{"num_classes": 2, "channel_attention": "se", "widths": [128, 192, 288, 432], "beta1": 0.85, "max_steps": 40000, "epochs": 98.3, "warmup_steps": 1200}
Rows from block 3 of a small sound classifier, named by matrix and row number. Rows with one number belong to one channel. Each number is 128 + 24 x the weight over its row's rms, rounded and kept within 0 to 255. All counts start at 0. Numbers have three digits each.
After each channel's rows are labels from the 100 clips, of 14976, where the channel reaches its highest value: "responds to" is what is common among them. Only what is clearly more common there than usual is listed. The data: short read English sentences (LibriTTS-R).
# convs1: first pointwise conv (model.blocks.3.convs.1.weight, 192x192x1), inputs 0-191
# convs3: second pointwise conv (model.blocks.3.convs.3.weight, 192x192x1, transposed), outputs 0-191

convs1.15:073086141142089150107136119103158142148134124112153141127127145172084157135099130153130128117121157134112117100176127122086093129105166120145113151162168114148136187122102137120099152128145118086144089094139152146115110158122146156105109126090132114122152151140140126177127142148138112157108123149152129132137143131138162112125105122136149119072117175139135147153147117094099101113130106097151142156163115130100126133116119153126132180119137143109129120113138161128134143113147118151121142112096136082105111151138150158118168101093082122153133138119138124143129117245149164116
convs3.15:149147099120088117121086136119147148162186137095115135129162153102097133165128141118152133139140095161135112114131165142129157081123145120105114100101119114114103184107111173114119135106148124110142150120140102109135169120137143138178111149105099124088102079154151164143168142144107160110095141157113175160153086098128101150141133112102159138155111137153121109132109129155100149118135141125133093128121121097117147131161149087131068165113120111150102123112114082101124123135088119114156103105106089092144136094158082116142150122131113085137103088163126098106141119119114163143
responds to: voice: male

convs1.87:138112108081109144140163109141139149133071099114134093107130164138141137117115088138164126110142156120102143138142158149106134136135168124117104131131096143148160094096126109095102112122093082134112135114112140104173134159153147045121169144107132057111106094146136110138135108136167134166142142070149129115146114176140114160125104151134129084118133101109156149138133144121144141141158134109159173176132095135131088108141135118093129128135141132145128157128174104129135125118130149145095129163108081139128119124151144090167151138081096092137095115119132147107158139129115158121
convs3.87:158112084075099122149153149114137138155109147099075109100131179122088147125116149170131115111117142126110127178115135111105167098148161159125101082109106154090167157123129095155142100113128154117098098138097111141147142158095083115129115141104114119109120148162153153115134161204127180140107129121132142165142142106112133105162127109126148158149164078102100122154136113173115119101108092114159121110117120127144141148127135111129114106144094110105117152140120152123129108089163158157124122114115144091109126147157117142133158150139163174132121123131138136144171153092095117135
responds to: voice: female

convs1.175:116160151134122117146121143134112152147119137096119133088152120105115119075128098144125169158153157119111125131122133138150152101151063087128127115131117127127117106147100127181086119132149129155138116158122120168098120108137133148117124093104151117102110136118148123135143162100183115127147100180089151120122097166105158115122147137115102118134153129113127145043144119189122118125140108160097158141157133106157133113068140122153093146192159105108141065137135110093114129166140111154118146141163129141138106120178111136159130103125080097144130139148118151121133151143141137106
convs3.175:193141160175131104102113103133164128123105139148110130137182122118133164089140112145125115110125153131098110137129175119131115148158191118131168166148164121151141156123151129222132150133118165176151136154151175128115120123102130142115146097140126105135131135124130093124153130128128129134115125160148077082115150084167127132098080127141153136132140122143155119189111096135175119118148167143136123129117149156108115125128110172110160119103159135122172127101134141121115154176126128143114128139103127111148109162126134161109193120123137133117143150125106117116095136142116102145
responds to: voice: male

convs1.165:127113165103100122116101120108160174140176121113139135146135139153112140103131116131112148124138145158145099091123149120115104107124113153115144119106172126121138097145120118137133123122132140120131052130162128105117157109160158190125111112128126166126150165114136142174098109096158143136101134141115159132123140113137104117129150127147117134137116129099161105132114114095169069081147124182128114163129183133140170152117148111130123103143124124094157109095112155139155107099126130132153119114144150117112173149199091169109116137100141120102149134115138115108113056169130088080
convs3.165:130103105112138114147121122145123153123137173132131188122121142136167130136145125144081144144144114120156122151091120115138149137138148125115104073106110112137127138130126150163145117157120140114119095167101105109136126138108133118108106165097085110108114082143146145086143131115135123125067131152099157134138065146110127140140116059132121138150125108154087116131120128132088145156128092117131081150151073114103133132162155068163149164125103113090111138111165141092133121154149158142156128164137128120124113166156103075142125139142140099169116110153133101109136100071092115158
responds to: voice: female

convs1.39:132121138137121114134117106122117120071137167125144096118109127149136133131147118121117160115139111141186172190124118122154154123078083125093125120136104116152136120116137170126101137143137128149130145128112122155124108148101141118183137110186143119158128138136136131126139115108149106117119111138144115130142113141120114134134131137128140120124070131074112144090091138164126154196105124169139135114124125130131160073084189130105138109143139128121108147087112151135162109111143135155136129187120166164154092110151134052145112102114173156126139153065149135121146127113114155158
convs3.39:128143132158100107133120128088141144152091159116144156175135138132106112123126117140089152104139096144158124154160131113123163104159086132131124137104123103126121097124099126089143146107100124110118137122133102128058096174064129117163096110111123078138087092083128116115151148128108147107091138160145145117138099095128130130122101113099135130169126131105153131138079147125128151124146139180162116117114117098096143108149114096116099169100128156103130114154163129081157107147115121132131094111123057123155146107128096122086141152136130112088109102134121095149143156169143164146
responds to: voice: male

convs1.89:121105156112155145143111115124133108101143059107135155127126117150093132152172104108117129119094113132159085150127147127128107133146135138133124175136186149108121116142133088123177103149148128090144121093143110146134106148129113125127124123166121141129101120140147141137142136122179152183093162138151121110138084190136157164132069104129142097134147098119151118153152118122103113165138167039117112136122127145161155161149128133105160146136174156176122148113136124174105104132127133128130143148137159112130098116143111093109143103135093121118157134100116131179132154119116164140
convs3.89:130108116122094136142131120107127127132112121098099107104121133078129151125081144122123135121090120131103111201094132050112141151127150111107106131085157096071101129120159127126056124105143177151117124103116130118114125186139113138099125113088082122109138135128130102127114130106161137147107081176104110146099113105117091117154124096068132139107111143110110105137107091131140104094127116088145096155140135123102102108142120097102127145144096119144133144133129083131101164124127108107111134145086131147122128098118109125153128090127093158125125116122123139065159116105118118096
responds to: voice: female